python train.py --dataset="regions of photos with short descriptions (Visual Genome)" --text_encoder_width=128 --text_encoder_activation="squared_relu" --text_encoder_inner_norm=false --text_encoder_num_experts=8 --cond_dropout=0.1 --activation="quick_gelu" --num_experts=32 --shared_expert=true --optimizer="muon" --nesterov=true --adamw_lr_other_params=0.0014 --lr_schedule="poly" --weight_decay=0.0
Rows from block 3 of the denoiser of a small text-conditioned image diffusion model, named by matrix and row number. Rows with one number within an expert belong to one neuron, the router's apart. Each number is 128 + 24 x the weight over its row's rms, rounded and kept within 0 to 255. All counts start at 0.
Before each expert's rows are labels from the 100 images, of 14976 (inputs lightly noised), where the router gives the expert most weight on average: "top examples" is what is common among them; "patch colour" is the nearest of a few named colours to the mean colour under the peak. Only what is clearly more common there than usual is listed. The data: regions of photos with short descriptions (Visual Genome). In brackets: how many of the 100.
# router: slot weights (model.blocks.3.mlp.router.weight, 32x128, trained with AdamW), inputs 0-63
# up: expert up (model.blocks.3.mlp.up, 32x128x128), inputs 0-63
# down: expert down (model.blocks.3.mlp.down, 32x128x128, transposed), outputs 0-63

# expert 5
top examples: text has "blue" (25)
patch colour: blue (26)
router.5 [123 163 140 121 127 179 121 136 151 114 132  93 126 143 152 106 171 130 133 112 165 117 118 133 157  97 119 159 100  93 135 115 124 133  80 147 145 141 151  91 146 117 102 135 128  97 128 140  81 118 129 141 170 106  98 128 136  72 158 107 143  90 114 115]
up.29 [101 136 129  84 178 169 152 128 127 123 167 154 101 155 129  99 125  98 173 132  99 145 114 128 131 138 136 116  93 170 106 120 128 152  73 158 128 130 133 151 171 128 146 113 123 124 126 102 117 124 101 142 166 114 188 127 216 123 144 139 111 103 147 115]
down.29 [105 126 127 131 134 180 193 162 126 154  68 121 138  92  60 127 208 115 130 125  95 159 124 159 132 135 128 125 136 112 107 146 115 111 117 130  88 126 126 150 130 118 133 129 142 126 101 144 154  97 134 111 135 138 140 115 139 149 106 122 109 100 132 137]
up.30 [121 133 190 158  89 122 157 113 129 164 131 126 129 126 113 111 119 148 129 102 190 125 155 144 117 106 157 130 121  73 177 121  90  88 123 156 135 117 129 118 149 145 126 179 122 171 119 150 115 124 167 153 102 133 127 129 128 133 124 140 126  67 117 130]
down.30 [127 131 138 130 137 101 113 135 120 116 136 123 147  76 111 126 108 168 148 131 137 119 155 124 123 116 149  96 107 131 158  91  96  55 143 147 125 101 137 132 148 140 106 105 141 125 108 125 105 137  88 142 205 128 124 131 117 133 113  87 149  97 116 127]
up.31 [121  97 108 140 179 132 140 133 106 121 125 147 154 165 151 171 137  73 158 133 137 166 136 127 117 139 121 145 131 132 115 144  95 133 103 132 119  99 125 129 166 115  82 136 132 102 150 151 136 132  91  99 160 123  73 128 136 109 144 132 113 143 115 156]
down.31 [154 121 139 116 115  97 160 127 145 176 125 115 197  91 180 149 124 131  90 150 124 123 166 117 137 126 145 152 170 143 135 102 131 130 118 135 128 132 140 114 142 121 145  82 126 127 159 131 171 127 222 107 108 128  86 139 137 132  90 105 134 130 127 124]
up.32 [ 94 130 133 127 101 158 133  91 130 126 110  64 175 127  92 144 156 176 137 128 104 122 140 103 143 119 131 128 146 138 126  94 124 116 123 116 136 128  97 138 175 130 109 103 129 129 173 120 123  90 111 116 123 114  95 128 136 135 107 111 135 120 176 149]
down.32 [102 113 155  83 147 143 132 111 115 117 101 121 102 182 155 135 128 134 126 109  85 103 144 189 117  97 132 154 159 134 118 153 125 109  97  98 118 129 128 175 141 117 168 126 155 115 129 118  60 133  85 140 136 125 126 149 129 141 109 131 120  72 109 104]
up.33 [129 149 126 121 120 144 128  84  93 113 160 138 122  86 117 127 141 129 117 141 148 130 116 121 141 127  71 197 143 127 167 128 161 130 139 128 122 126 123 127 128 131  87 109 102  85 136  92 100  93 128 122 139 101 149 108 139 151 131 135 173 133 131 127]
down.33 [146 123 114 137 121 130 155 129 110 121 120 149 126  97 117 128 203 137 182 128 144 139 129 139  95 124 130 244 163 127 161 132 145 133 126 134 105 120 111 143 121 124 118 161  66 130 143 205 112 128 161 152 125 132 134 130 105 122 146 106 172 142 127 117]
up.34 [129 122 104  62 130 131 132 175 155 122 130 127 104 129 144 128  78 130 157 133 106 147 123 180  73 104 117  86  85 171 136 128 146 138 133 165 178 130 127 135 188 169 129 133 126 119 107 112 120 141 121  90 127 145 139 135 143 119  79 132 114 132 132 109]
down.34 [125 122  76 111 116 121 128 103 136 165 123 134 122  84 133 126  76 125 134 151 149 152  94  93 124 106 126 108 127  88 123 171 165 143 113 192 126 144 123 150 139 128 114 108 106 123 112 139 136 127 115  94 125 130 141 109 115 137 189 157 112  98 143 168]
up.35 [128  75 131 127 122 133  99 119 128 120 169 155 120  68 108 111 150 107 119  87 107 120 126 122 139 132  96  91 158 119 143 167 110 124 122 132 138 145 107 130 126  93 129 136 130 125 143 148 135 123 124 143 109  78 128  89 121  65  94 123 114 128  89 137]
down.35 [138 221 134 129 115 127 126 100 122  94 114  83 127 164 132 125 125 138 148 120  91 141 119 125 131 129 137 131 129 126 163 124 128 113 124 128 103 128 194 109 118 131 146 102 100 171 147 150 127 121 103 126 137 117 123 128 142 130 202 119  84 152  46 105]

# expert 12
top examples: text has "red" (26)
patch colour: red (92)
router.12 [133 142 129 124 108  93 142 138 136 162 133 104  76 135 154 159 148 126  89 136 111 124 162 155  83 155 123 123  91 151 105 114 144 107 137 124 153 139  71 131 105 168 140 100 172 160  65 117 127 106 105 139  87 118 150 109 134 113 126 135 108  87 168 128]
up.52 [114  92 143 101 156 138  94 129 131 124 128 145 120 128 137 162 117 133 117 142 152 179 155 116 132 123 202 135  90 132 148 124 103 140 123  77 129 127 173 144 136 128 111 138 121 127 151 185 165 195 175 133 125 120 132 129 134 118 160 155 168 128 128 128]
down.52 [121 140 129 151 143 138 124  71 124  72 102 126 107 124 137 122 142 158 104 170 118 127  97 171 130 150 129 114 150  95 163 126 108 129 130 113  98 129 117  84 128 134 124 143 104 112 100 126 128 188  99 129 137 139 139 141 129 108  93 126 155 164 133 141]
up.53 [ 90 147 126 161 130 135 130 137 125  95 113 114 152 131 122 126 140 108 137  90 101 113  95 135 129 129 164 167 145 122 132 165 184 148 105 143 120 137 133 126  94 124 170 126 127 129 179 113 146 134 130  90 113 124 175 131  76 130  96 127 115 134 123 116]
down.53 [115  61 117 122 123 190 161 136 115 119 123 137 133 126 145 128 124 125 126  89 129 138 129 127 138 128 100 169 158 130 101 162 130 136 136 131 171 107 132 137 125 161 117 116 123 130 141 148  91 113 148 128 127 152 135 157 177 142  97 150 104 200 109 146]
up.54 [123 128 123 129 129 150  98 121 108 137 103 129 135 112 118 138 167  92 101 152 138 100 177 147 121  87 128 116 129 108 103 177 158 124 146 107 151 133 118 137  91 119 123  87 135 116  89 126 116 125 122  96 140 121 106 141 111 127 157 195  93 134 192 153]
down.54 [157 157  96  94 119 165 127 117 119 158 127 124  83 122 108 100 170 117 142 130 137 127 129  85 141 146 130 137 155 158 105 118 120 108  96 143 112  75 126 158  93 133 156 157 130 114  88 143  74 113 149 133 120 126 127 149 110 126 158 127 128 149 128 121]
up.55 [131 109 152 149 119  98  99 134 126 126 132 138 136  77  39 111 130 142 150 120 132 135 157 140 134 125 127 127 115 126 167 180 151 189 141 150 120 115 163 144 198 148 142 139 109 104 147 145 128 125 146 117 124 177 145 125  82 133 141 118 124 131 127 121]
down.55 [122 117 132 122 138 116 121 119 125 126 142  98 148 142 147 142 108 140 122 100 124 131  97 140 157 131 129 102 165 132 135 117 152  76 146 112  94  69 123 149 169 130 114  80 132 113 120 122 121 138 102  70 118 141  95 127 108 118 155 154 113  83 155 159]
up.56 [127 144 145 127  68 129 158  96 136 146 139 154  72 153 192 113 141 122 111 127 129  91 152 149 112 131 129 105 107 111 115 108 130 123 165 137 136 128 126 113  73 132 121 122 120 104 125 127 100 163 105 124 125 148 139 123 128 111 118 106 123  83 146 121]
down.56 [111 128 136 121 117 184 124 161 130 100 132 141 128 115 139 117 130 123 134 142 117 150 131 102 131  84 119 132 136 142 127 141 107 128 110 146 185 149 131 128 138  84 156 195 119 148 124 106 153 122 157 191 129 109 162 118  87 135 127 139  58 147 130 148]
up.57 [155 132 153 110 161  96 128 128 130  91 125 173 129  91 150 158 159  78 124 132 121 110 131 114 129 131 109 145 105 126 173 150 186 135 101 128  98 122 128 157 124 120 149  71 116 102 126 165 124 130 117 115 124 134 184 124 119 185 166 133 131 110 129 129]
down.57 [132 115 125 128 127  77 117  82 113  63 102 109 102 117 105 130 165 123 127 130 152 111  70 155  95 127  97 118 130 137 129 118 144 147 111 133 112  63 128 157 176 118 139 134 139 143 165  82 127 149 165 148 125 115 147 117 131  77 127 149 137 131 165 130]
up.58 [151 128 125 106 165 123 146 122 136 159 121  86 118 167 107 137 172 135 149 116 136 112 143 117  94  97 102 116 149 134 137 101 132  73 158 125  99 121 110 153  92 134 160 144 129 130 128  97 128 129 104 122 138 145 127 119 117 162 127  86 104 114  90 133]
down.58 [130 132 207 126 133 140  93 140 133 161 101 126 134 123 125 117 106  92 159 122  70 138 128 120 160 166 136 132 158 104 124 146 129 128 123 119 135  83 125  88 110 129 139 108 128  85 110 159 128 165 167 115 123 128 166 138 122 125 147 136  88 128 125 140]

# expert 24
top examples: text has "sky" (35); text has "blue" (28)
patch colour: blue (57); cyan (43)
router.24 [122 118 111 143 141 187 128 120 110  76 125 166 143 148 168 113 104  83 132 134 143 122  91 105 167 114 125 147 121 124 135 146 115 128  70 129 112 116 200 113 202 107 124 138 116 148 187 155 139 104 129 142 150 114 129 155 167 116 149 134 131 135  74  95]
up.52 [163  98 154 108 108  69 127 101 137 177 124 124  77 126 131 160 134 150  89 140 125  97 124 127 125 145 148  71 123 158  89 133 120 124 217 125 139 120 105 152 128 146  89 125 145 130 119 148 152 132 130 140 128 127 128 100 109 133  96 141 125 167 168 217]
down.52 [141 146 175 139  90 120 130 175 132 129 124 110 102 125 128 126 191  80 167 140 163 118 102 128  89 120 156 113 121 132  69 108 122 172 150 110 159 124 127 117  91  97 127 180 117 129 118 161 128 131 179 123 142 132 136 113 134 111 125  80 126 128 157  74]
up.53 [129  99  99 129 205 140 110  94 126 147 130  97 119 153 170 173 153 158 179 120  92 153  91 123 132 136 110 126 135 128 155 109 126 133 132 124 167 132 128 117 145 174 115 127 161  93  78 105 125 143 116 149 116 132 125 110 127 130 150  71 167 155 117 105]
down.53 [115 128 121 149 213 141 153 163 131 130 119 156 158 121 130 159 119 117  92 123 121 152 153 128 128 109 135  72 215 144 155 122 111 103 135 175 134 106 153  83 173 134 123 131 109 152 124 131 152 114 146 123  87 132 133 122 119 123 116 162 168 125 149 119]
up.54 [118 138 127 110 136 122 112  56 124 127 129 150 124 141 130 119 133  87 137 134 133 125 105 148 129  91  83 128 134 147 148 144 119 128 152 129 118 134 110  60 154 127  79 114 109 107 142 147  68 142 142 162 184 144  84 124 125 102  68 133  98 128 121 128]
down.54 [128 145  91  92 118 168 159 178 129 129 133  67 117 121 125 144 136 163 138 113 157 142 116  95 123 128 112 129 124  73 151 116 110 122 131 131 167 171 102  99 157 131 117 170 105 109  96  93  74 129 130 106  82 113 116 141  98 135 128 134 119 130 132 127]
up.55 [122 148 151 135 126 117 134 130  99 128 145 153 124 142 154 147 141 125 168 139 134 123 127 137 110 105  83  78 106 123 174 125  97 136 128 119 162 168 125 106 110 114 128 117 134 131 134 159 140 130  98 145 143 147 121 138 136 174 113 168  94 136 132 128]
down.55 [128 127 163 130 101 102 145 127 157 143 142 126 104  74  95 177 168 117 131 113 128 126 108 134 121 139 122  64 121 135 156 129 111  76 119 110  79 149  75 146 133 136 128 125 144 116 143 127 127 196 118 139 139 116 121 179 138 119 138  95  80 128 153 110]
up.56 [202 119 127 108  63 136 107 117  87 137 132 142 116 157 192 116 128 109 103 111 135 124 100 114 104 139 126 106 120 146 132 134 103 146 141 114 134 126 168 187  97 134 113 112 136 135 131 109 171 111 134 122 147 125 160 130 127 132 131 138  95 119 173 140]
down.56 [170 122 150 110  75 130 122 127 106 138 147 166 117 118  81 138 130 116 143 130 152 115 149 134 115 151 126 124  84 147 125 126 126 112 132 135 140 117 121 106 140 142 127 154 105 119  88 179 131 155 162 120 113 109 138  98 142 125 127 146  50 125 154 127]
up.57 [129 126 142 140 118 123 109 154 103 146 126  96 129 139 124  83  86 124 160 131 106  90 136 156 126 182 111 113 141 129 114  97  86 113 152 133 166 124 131 160 162 142 135  85 132 157 130 129 171 141 120 105  86 148 139 121 128 114  47 133 120 139 120 143]
down.57 [126 127 112  72 104 109 136 140 129 169 124 161  89 126 145 131 135  84  93 142 107  91 143 126 136 111 108 119 156 137 128 128 139 131  85 127 124 126 133 132 141 129 146 129 134  53 137 113 132 114 107  81 247 132 123 120 126 163 150  92 170 113  93  77]
up.58 [112 135 127 156 126 132 113 130 127 131  87  60 142 146 111 174 132 129 172 125 132 152 118 133 128 129 129 125 148 126 129 114 116 146 132 111  97 113  93 113 127 130 124 170 165 127 124 113 139 112 174 109 156 142 113  87  54 147 144 130 125 118 103 128]
down.58 [ 98 120 129 159 133 136 131 134 118 180 125 154 151 129 160 140 129 127 118 128 126 148 148  95 119 126 135 116 155 166 157 111 128 163 130 130 141 118 116 120 126 132 120  99 145 165 152 121 110 169 109 121  93 149 113  94  57 126 126 104 137 140 132 121]