A small text-conditioned image diffusion model, trained from scratch: num experts 32, 101725 training examples.
Rows from block 2 of the denoiser of a small text-conditioned image diffusion model, named by matrix and row number. Rows with one number belong to one neuron. Each number is 128 + 32 x the weight over its row's rms, rounded and kept within 0 to 255. All counts start at 0. Numbers have three digits each. After the name is the row's rms in percent of the matrix's.
Before each neuron's rows are labels from the 100 images, of 14976 (inputs lightly noised), where the neuron reaches its highest value: "patch colour" is the nearest of a few named colours to the mean colour under the peak. Only what is clearly more common there than usual is listed. The data: regions of photos with short descriptions (Visual Genome). In brackets: how many of the 100, against the usual share in percent.
# fc1: MLP up (model.blocks.2.mlp.fc1.weight, 256x128), inputs 0-127
# fc2: MLP down (model.blocks.2.mlp.fc2.weight, 128x256, transposed), outputs 0-127

patch colour: white (25 vs 5.9)
fc1.11 082:190080205150119176174091134113150121117135108103135128117087138101140151138192141114176158127164126072093129131101164079133129157133098105182100146205150111118090167157158113128119101181173134127065183128141136133060133123060115114099117100141156121134124113115138144127096067077152115141111117104139141148180098189131188102065150134085131069086167127055153099111116118094092114123157
fc2.11 090:111161075144097068119067164097128097174091135129097076134057113094092147161126128127049150124147136123126128127129109073113134157148096127092110135146133130148105150122082119106132102143149125172112081098097099119152129131186154173128172102122247191098154128130162088137122139141134123116127121118113065116131162121117126147123164057128033173155131087112120156154131167142220146126125

patch colour: pink (35 vs 10)
fc1.75 090:091124129160121100140149125132076146163148112111127153042125169187141134128174130160085138121102098223122131129121132157096137177116128164122164121112154159104140066116136128137112078088101148073111178134137097149171156168081138147168123190127127133142155122034117169137138137125098172130127138142107117130140130193129111125160145105117136071148133129104053171147224064179088123123087
fc2.75 095:124139133144122131137140194187161125123152148013131149062094128080114134131149253226138105157096120180117167096126136152142127141133144128148140130149132137147135108126146082137123137129127127147129166143142134138137128107127059127130162169148127157133154162084106129105126090134141054135109124103130131121144160186088129124122122107132139127123123145095175180190210052122147184162132

patch colour: blue (27 vs 0.8)
fc1.105 093:145147126077100123133130129077140114116053154042112102128128161149108129125119126190120145139072085130177082075158206100163130138110146081129098074128078102132095117141198146134040126156136092059189180106080137124128121156091152153121127121128138128129170173104121123125147158143088113186081072171175167129126119166156053147128125142149132131116176111143151143116124147134144164143136
fc2.105 094:111176130167102115132152095062157152076086079152129073076186128130119139111077124086138107116086136177108124133101121119179049123134190189140147110145135132165169132083124133102128194124097117164114124149136115076132159132136124046105106151131120128137112078100168173140055098190136136123149232083110162119089149095116083134145122098095086166136141106113089138097121128113151129134107

patch colour: black (84 vs 13.4)
fc1.144 107:101141148155141106124107106182132130128148112113121128128117179164119194110158085192139107123136175117074114107181166146123070128132122104142052145147122133143166141211137129095185082175117123137163089152115110138102151105125096131132192114104124159030188104075113122105137104073131139202130148138126121088165173131026156168145146136167148115111107143139125183121128129150129074137103
fc2.144 092:125102118071064117127128101112137131107181108130138093164123152184122198158133119139129140193126124176116136123132169094150105128191132168116153124195122159126068149105163093185103128150114143139148078117133129166138099111143164149136117053056075047183130082125129116154155175131130104003130111170104134085165139169082113136172143107132136125136130141133117180127134121148119155129098

patch colour: pink (30 vs 10)
fc1.159 088:117128127162102072150130099127175075197128127168159188031185169151130137112022095127120102151118089128123080126129173131151129000048117073133126141126118127116128151138120146133141135129108130126135127161104077135175147120092166135144103168066159108163123090130134152121121154079129180133138133128164138174128152096142090111097152120130099119147128126086137161142164131128082107152123
fc2.159 084:143142141128087191128123149143128138129123152244128130088113134051123105123162082132073083133150139153123206132118166114129089133109127199166058075075095084111123063174150128102177122098096121108128128138134151187144128128120118107144130159174140080124100109154119132122132248177097128149163129117107130127101126154137124120127147127121174123155096137087147131102081103091129142092175

patch colour: black (95 vs 13.4)
fc1.146 092:140085132141137150126096103132140113096120087095144127086091135125146143123073096136178124124220198161139137103118139107124093143127101154136201143176119130044108153123092151122127110117144133123156137093112118123184128124129125164139130131120125126090035164133167133112118127137118114189048064183070132131133134156193156145128115206109118123150138111114128159213148221120124157108153
fc2.146 091:118177128132129114142128159135132163116162084127130125132127110130031174120123075121124132148255134182081130099111176090087131126074120129121084124109128125103117148108107141117125172191109099138112163144108103054116113127075118128131120126132140129169098178124146128126196209080146135082125176171128129134123128159128099106140156162222104120130123158130152105128128199170127099114115

patch colour: blue (78 vs 0.8)
fc1.71 100:181138120157100167097147157087136054099203165086109125123160126107101128132101118154102121163078116188129144131118197042177108129115150100127100074098094198152102128135192177075076149148079128129176140161158092108135088114096208121135126173107129127110126108133126139095125140136134144142102120147097138147094131168116124091148063148083118170168178162142146163158176150102104145157121
fc2.71 107:133180176101104183122158037159131093136109105143093131112164092141138082175076191107102151072128094206126102133139126161221153131129136163100128087128153132158134098119096172111123165140099184132143127136121138170144130185125084160093095160141131149146116091086113143131100124201166078129100169133127174131066078095144079150085158154116104120128133106125147136109047108124124095125138

patch colour: black (69 vs 13.4)
fc1.148 098:131182080151108150112122165128081125086164174157164162052152215128134116127171113136129143136142138152166130166129112104155089106089099183166152108093030124140148195145145145110166095113105175185201114100105142134116113098120166129129113119090145108082172100102122166144163123099124110190138129177068112120109155140125087126166119155107121176116138154093099138183176149182179133118128
fc2.148 114:139130167125177141103120135159087136146128120130140148175112097103158128073121186090136092194173128130106127142131114169114155124128114110103052130124144091148140113237127145139167142076138101193079127128129125102129171113096115129135143151102187156195132137177092138119097078088167134088138125136145164136040119202115126054164122135073128141133128129175141171137140137115191164173167

patch colour: grey (60 vs 33.9)
fc1.231 091:110130147129124132133129195231169098150089106112130105158146180129140158102166115138127134151067146077132135134118228109244182072127122112143174114091067102142134078133168108107111164128125139091098124134119164121089081108152195125117142122119145179128101125154103088104128132125142103152128097066153126206089092130108151158145134148122108155146141154100150081108130113101138186130130
fc2.231 105:133133127124129168130127138127123132137131058144141121123127089126143097129127128128061105088125059085097076106101141123073180134129156123126131127137129089131121055135157111109130178209119145122127102113103122131107105069068238135140130106097137082121255115140132105153150111141096095130129128125106137157119138137120081122113121141120089156148208116109116121114049137127093127091079

patch colour: pink (42 vs 10)
fc1.77 081:104057122146125135108166151127117173119066122131129073110163137177121170160148127094116143132130086136061128128140104130122125104129255125090160122162176119104127045130134114109128165164139097132118123079147123144082107127145179110149122127126152125176151097101093126102099130119167157124171139140115179105115057187129172096188178154137126146098089129129126087126151143127084046197136
fc2.77 091:143131113107098133146177125123123124136227057130124107141065215111092118143116180132105164134131173117146139146129109127138051126128096123119123110148088128133184069044129108184172121117166114136131139126144161176201117129123093101109138136134126155136119122126204130081132149128128115128133101150155087143103155058128132058159125141063120166148078115095129121173182122193152086119132

patch colour: grey (77 vs 33.9)
fc1.175 089:131152163096072119138160125147147064167101120095136107093115095173125141185131184096152133118087137131134128167129141159129131126171184123129102081155077132120175067185109115127107132127095129170172161140147158117187084127125112120014165112130190127134132135169140124156100118097128073105073155101134129102099042151125108172048136124162099131114145091136138075066130129100146161104105
fc2.175 108:086104131085072119139139151098119129150104127102137174122134105097133156144150110094129171104157146114122150159178058159128112093141177092152092093067127121106133082205095122142155151123107097119162131164145123129153201128117145123245135136096122137128130237125130168141127119137106139111175163143129160206088173127107143219169137125076160175136109148099129167162142112134140138129125

patch colour: white (74 vs 5.9)
fc1.69 098:146171095132151139145059163190126101073189120160107123129129170129127055103131117155125142109191134101120064130100068135108102109139188142185097131114110128099179170145115114103074102119152119087154105109147158123145097086109124127172117142126173152222205101190104144128156064104100129096146132122123125115161131163133102126070171178117134110117217126115130152162088147122149120118134
fc2.69 100:170082143159191038127130145123177120089131147202180121127132148111116197148167127114168139125172142115186151154127091121135126111131096094069134104128199112169124206099145128134114148109159075169159113111118157123113182170131109107106109184217122146073148151138123137108131096205152101120133163088173125125114132161118133131088138139157173164124187104084104122134120163145087135141127

patch colour: grey (85 vs 33.9)
fc1.44 090:104133120169122143125128185117094088100092103112115049036141114064123150154150160135129195100143159132129137122148157134132074101105159130123191146107123103090146086138132086116117129200189142084167081170136155149109125143102145126135213169106115067127116086120130128114135169109129105099116093190133126130090076167134164097110191125149147130103114128082128126170152060148064131170152
fc2.44 087:109132170122142109128104147161095171101083134144085062081127106107128164125096135113105201130127112155122048061131129129141128124094129102132173175128185107152123138143084122134128150169122145139070137137126109118063124128179120186137156172164204100129169135135121171089198167132128151116154119156117167108073168115127087151073142129145132185126140173120072132124089018149117118119158

patch colour: grey (65 vs 33.9)
fc1.106 105:156092145129137140173149123138126137112086103064134137102172040094129071105133235128168102122142098124147127131140111126120128124193193124067107171127119096201129125171114110142101147097146129126047088147142153203128129128127113072176133185183092109155098158185111116140143133184124143168124135116120169145160032116147143098120125083112125126120151141134137151134137114148089161143113
fc2.106 103:128135164109101100097142106126135078094185110120129159095067113117111155137154071165126118144107116113127201112116123086128128079122130168097109173155084090123083170137110116127090066156152084159055159159139093223125116126128123216127142185099122105148138130155154123097172138123141048138133149119143089085105201080128137107121171127158174103150179096119121101125149124059161144118117

patch colour: black (50 vs 13.4)
fc1.166 142:160092122144149128088098128137069111100173095110120102117144128126147233084107110140130098170192152137094141108185103109125162133162103121107044139070175078072115126140133129109179127132125130126101127140101095157136104126122114120160181136128102155051101105081143114139140143114131193201141137163174103173183168083114143134121143138214132131106131071110127194126080113151106111114141
fc2.166 115:128087109121120148187144119107057157165057099108119125201175133144158145110133127099151130122142062160095128133107070149131127111146098156140171166165141125066108133119137139138174155133145137098175116130163129090130124127137188115124010128139113114117145042113177150117147132111097117053170129159196136117098103095108145147154225123097122123122089142132171149130110115145121094152086

patch colour: pink (37 vs 10)
fc1.124 086:093106132128123162071144110088177145126129170143214157048127153077189122120182123140136113104144114076126115062134130139125077101128130022128125076102128120088083115157108133136148121156114144129126197121083085114169137131146159121112158172119128145165147139122218132124203111077130138147075129095140127084123134207117170090140099118130156108128135156140097150086153163159119134103139
fc2.124 092:127123105132162108161207138130081109200152141138106241101129117134176126121127088159117124119105128117184105148082152082143127102100103171119140122146062135103127127145133149106111222131114115139090063077113224114135125114167127143149157170115121133106140119079189113052129076107108192131095125182116147115150128108130117117128157133126101164086116193136099085117155134134136135117157

patch colour: grey (66 vs 33.9)
fc1.94 121:095202134135134077132189129130169113183088129177160126116114128177168070074153144127167114068157136135196146148111148120151103138096148192128136174143094085126123122073122092124122177169152185159133142123161125089121166138102099137115170139124156129154086188133122136098098133073172164154109057157120156108137151106147109144056094154067150135103113172149214097101118112110145101127137
fc2.94 105:138074148114096109173195119126113126139123147166077149123190124083151142140121130187111079098177109136128105132063118172147178175111083138117064131175115113119136137089153150147156091126098106062137063163101127125146104164177124074138085096092145210116117046105165117100082091122143090168164176126131132151130109137141157123177156146115129163163077126189123176138114126173095134128133

patch colour: black (39 vs 13.4)
fc1.38 186:116113087119123151092113134155061102128130088090087105062121143143111171116126126114160151126185168103117155137165144105113129129170099131104057106124135118112128153128162124065144090137117129140084134155149111121129129140108136128155167101187079167017143121115133112124128108101159174254093098143179117145222140123095154157120114105186132145098126122098151155174122137175081138123172
fc2.38 105:157052161153167134168138117105108098145070136108111119142130157145127100139081156165172095136143102133181122149120084129193114129114141139168123134149124126119126153143130148108135151134124121046174109156129121121178033128097143115136043048153129181072142102138173184134129121135146117147145164142147172114162023147142131143155081115106122181140078129153102177090180106128128089160138

patch colour: white (28 vs 5.9); orange (26 vs 1.6)
fc1.35 087:097123159145129044147094110128117128109127124155090153204157162094160112122170138101132114197110112142134088126156125132215088123094164128081078118123149118075118088155123122148186111152129154201159108125123125144172131122114128108123146120135133102194154064132166141139148128195166139132107185128069112128120141131106172079150162153153114130111101127101096161164129098025130126142041
fc2.35 087:120129131073135098107151106204117086128130074109124147118128103118136178152124143128161116075116128151140103098145186128123123130132127129152121139129119202131133127153110121126113105123111132180102110110123112128108111118121156190111153128122115143126187132057134114162127139027163145181121022139085152133089158081073128160072169137121135112002101121151112079105074078116118097112155

patch colour: pink (26 vs 10)
fc1.62 094:154060105179146117129110070152117132103103158126097095113128054141124100175151113115143103147142114173106124152093145094164083143111209099120132155110107128105128122129101131105127120174137130098187113082103159140099114090125128096159165130187131050161104145097211126043112129130167162165044134188174129127145148155097146126090195103128128152148171120170128183070100129129128128129140
fc2.62 091:079083116087135118127064194117135123121148122154067130120149120150163127151146102098135102119193138095134142153131120131130093132133094128162126123120081129118084137156091148187145121178092129169115148139135110108127174122145117128132172129110107122108166102115140094140071199032183099126065145134182172192040116091132110109129179187172134095091149178182111098181131133118159094140160

patch colour: pink (53 vs 10)
fc1.245 139:126113083037102200098141133163132175106125095128136109148098114119132129087183082066138111119124146113106092138189068098127167179102091091163155087078167117186108184048111181115133156126164101055112128129096128150095154136124135120189129114128167092149128147177093160161120126129179133120112166139128138105176108152107094130169163122153130125097099129061123113109139116118155140154057
fc2.245 128:150195136157146106070158085127129110182130116135116097121098177098126130184127144110123155120134163158154121112121141096128129191141177156112155111117158179132151166086162141117102127124139179066214144125118145178161081142141133131159128109197079083119125148045114080170162119172091124113136140171091166139158124119173120219120078139164127103093077146103105143091106159144073113131083

patch colour: pink (25 vs 10)
fc1.184 076:153110114127157095106131162101097118170108160106094084140136131106167132074113132136080117148157108136115085096106094209128191053126089168134127130127127050073064078144128128146111130127114139126143107109125138200169116140101129123129123135134064131157183124113134084075078111129113057138073122093127093214129090164121124111116219161131164128129133085110110184072128096130109139122128
fc2.184 086:041129234151172115136146130131108128158128178118128167129126128130155134106088135110159188108190133147125179079149104193161180113079141111087039128121126079129170155171137135144233157143108129128102123079129129149126093099115074126106138140100094121126150138131158136166128115126126134147124129138128155057080141118137137150116079099136037175164136126138135119095089150105162112122136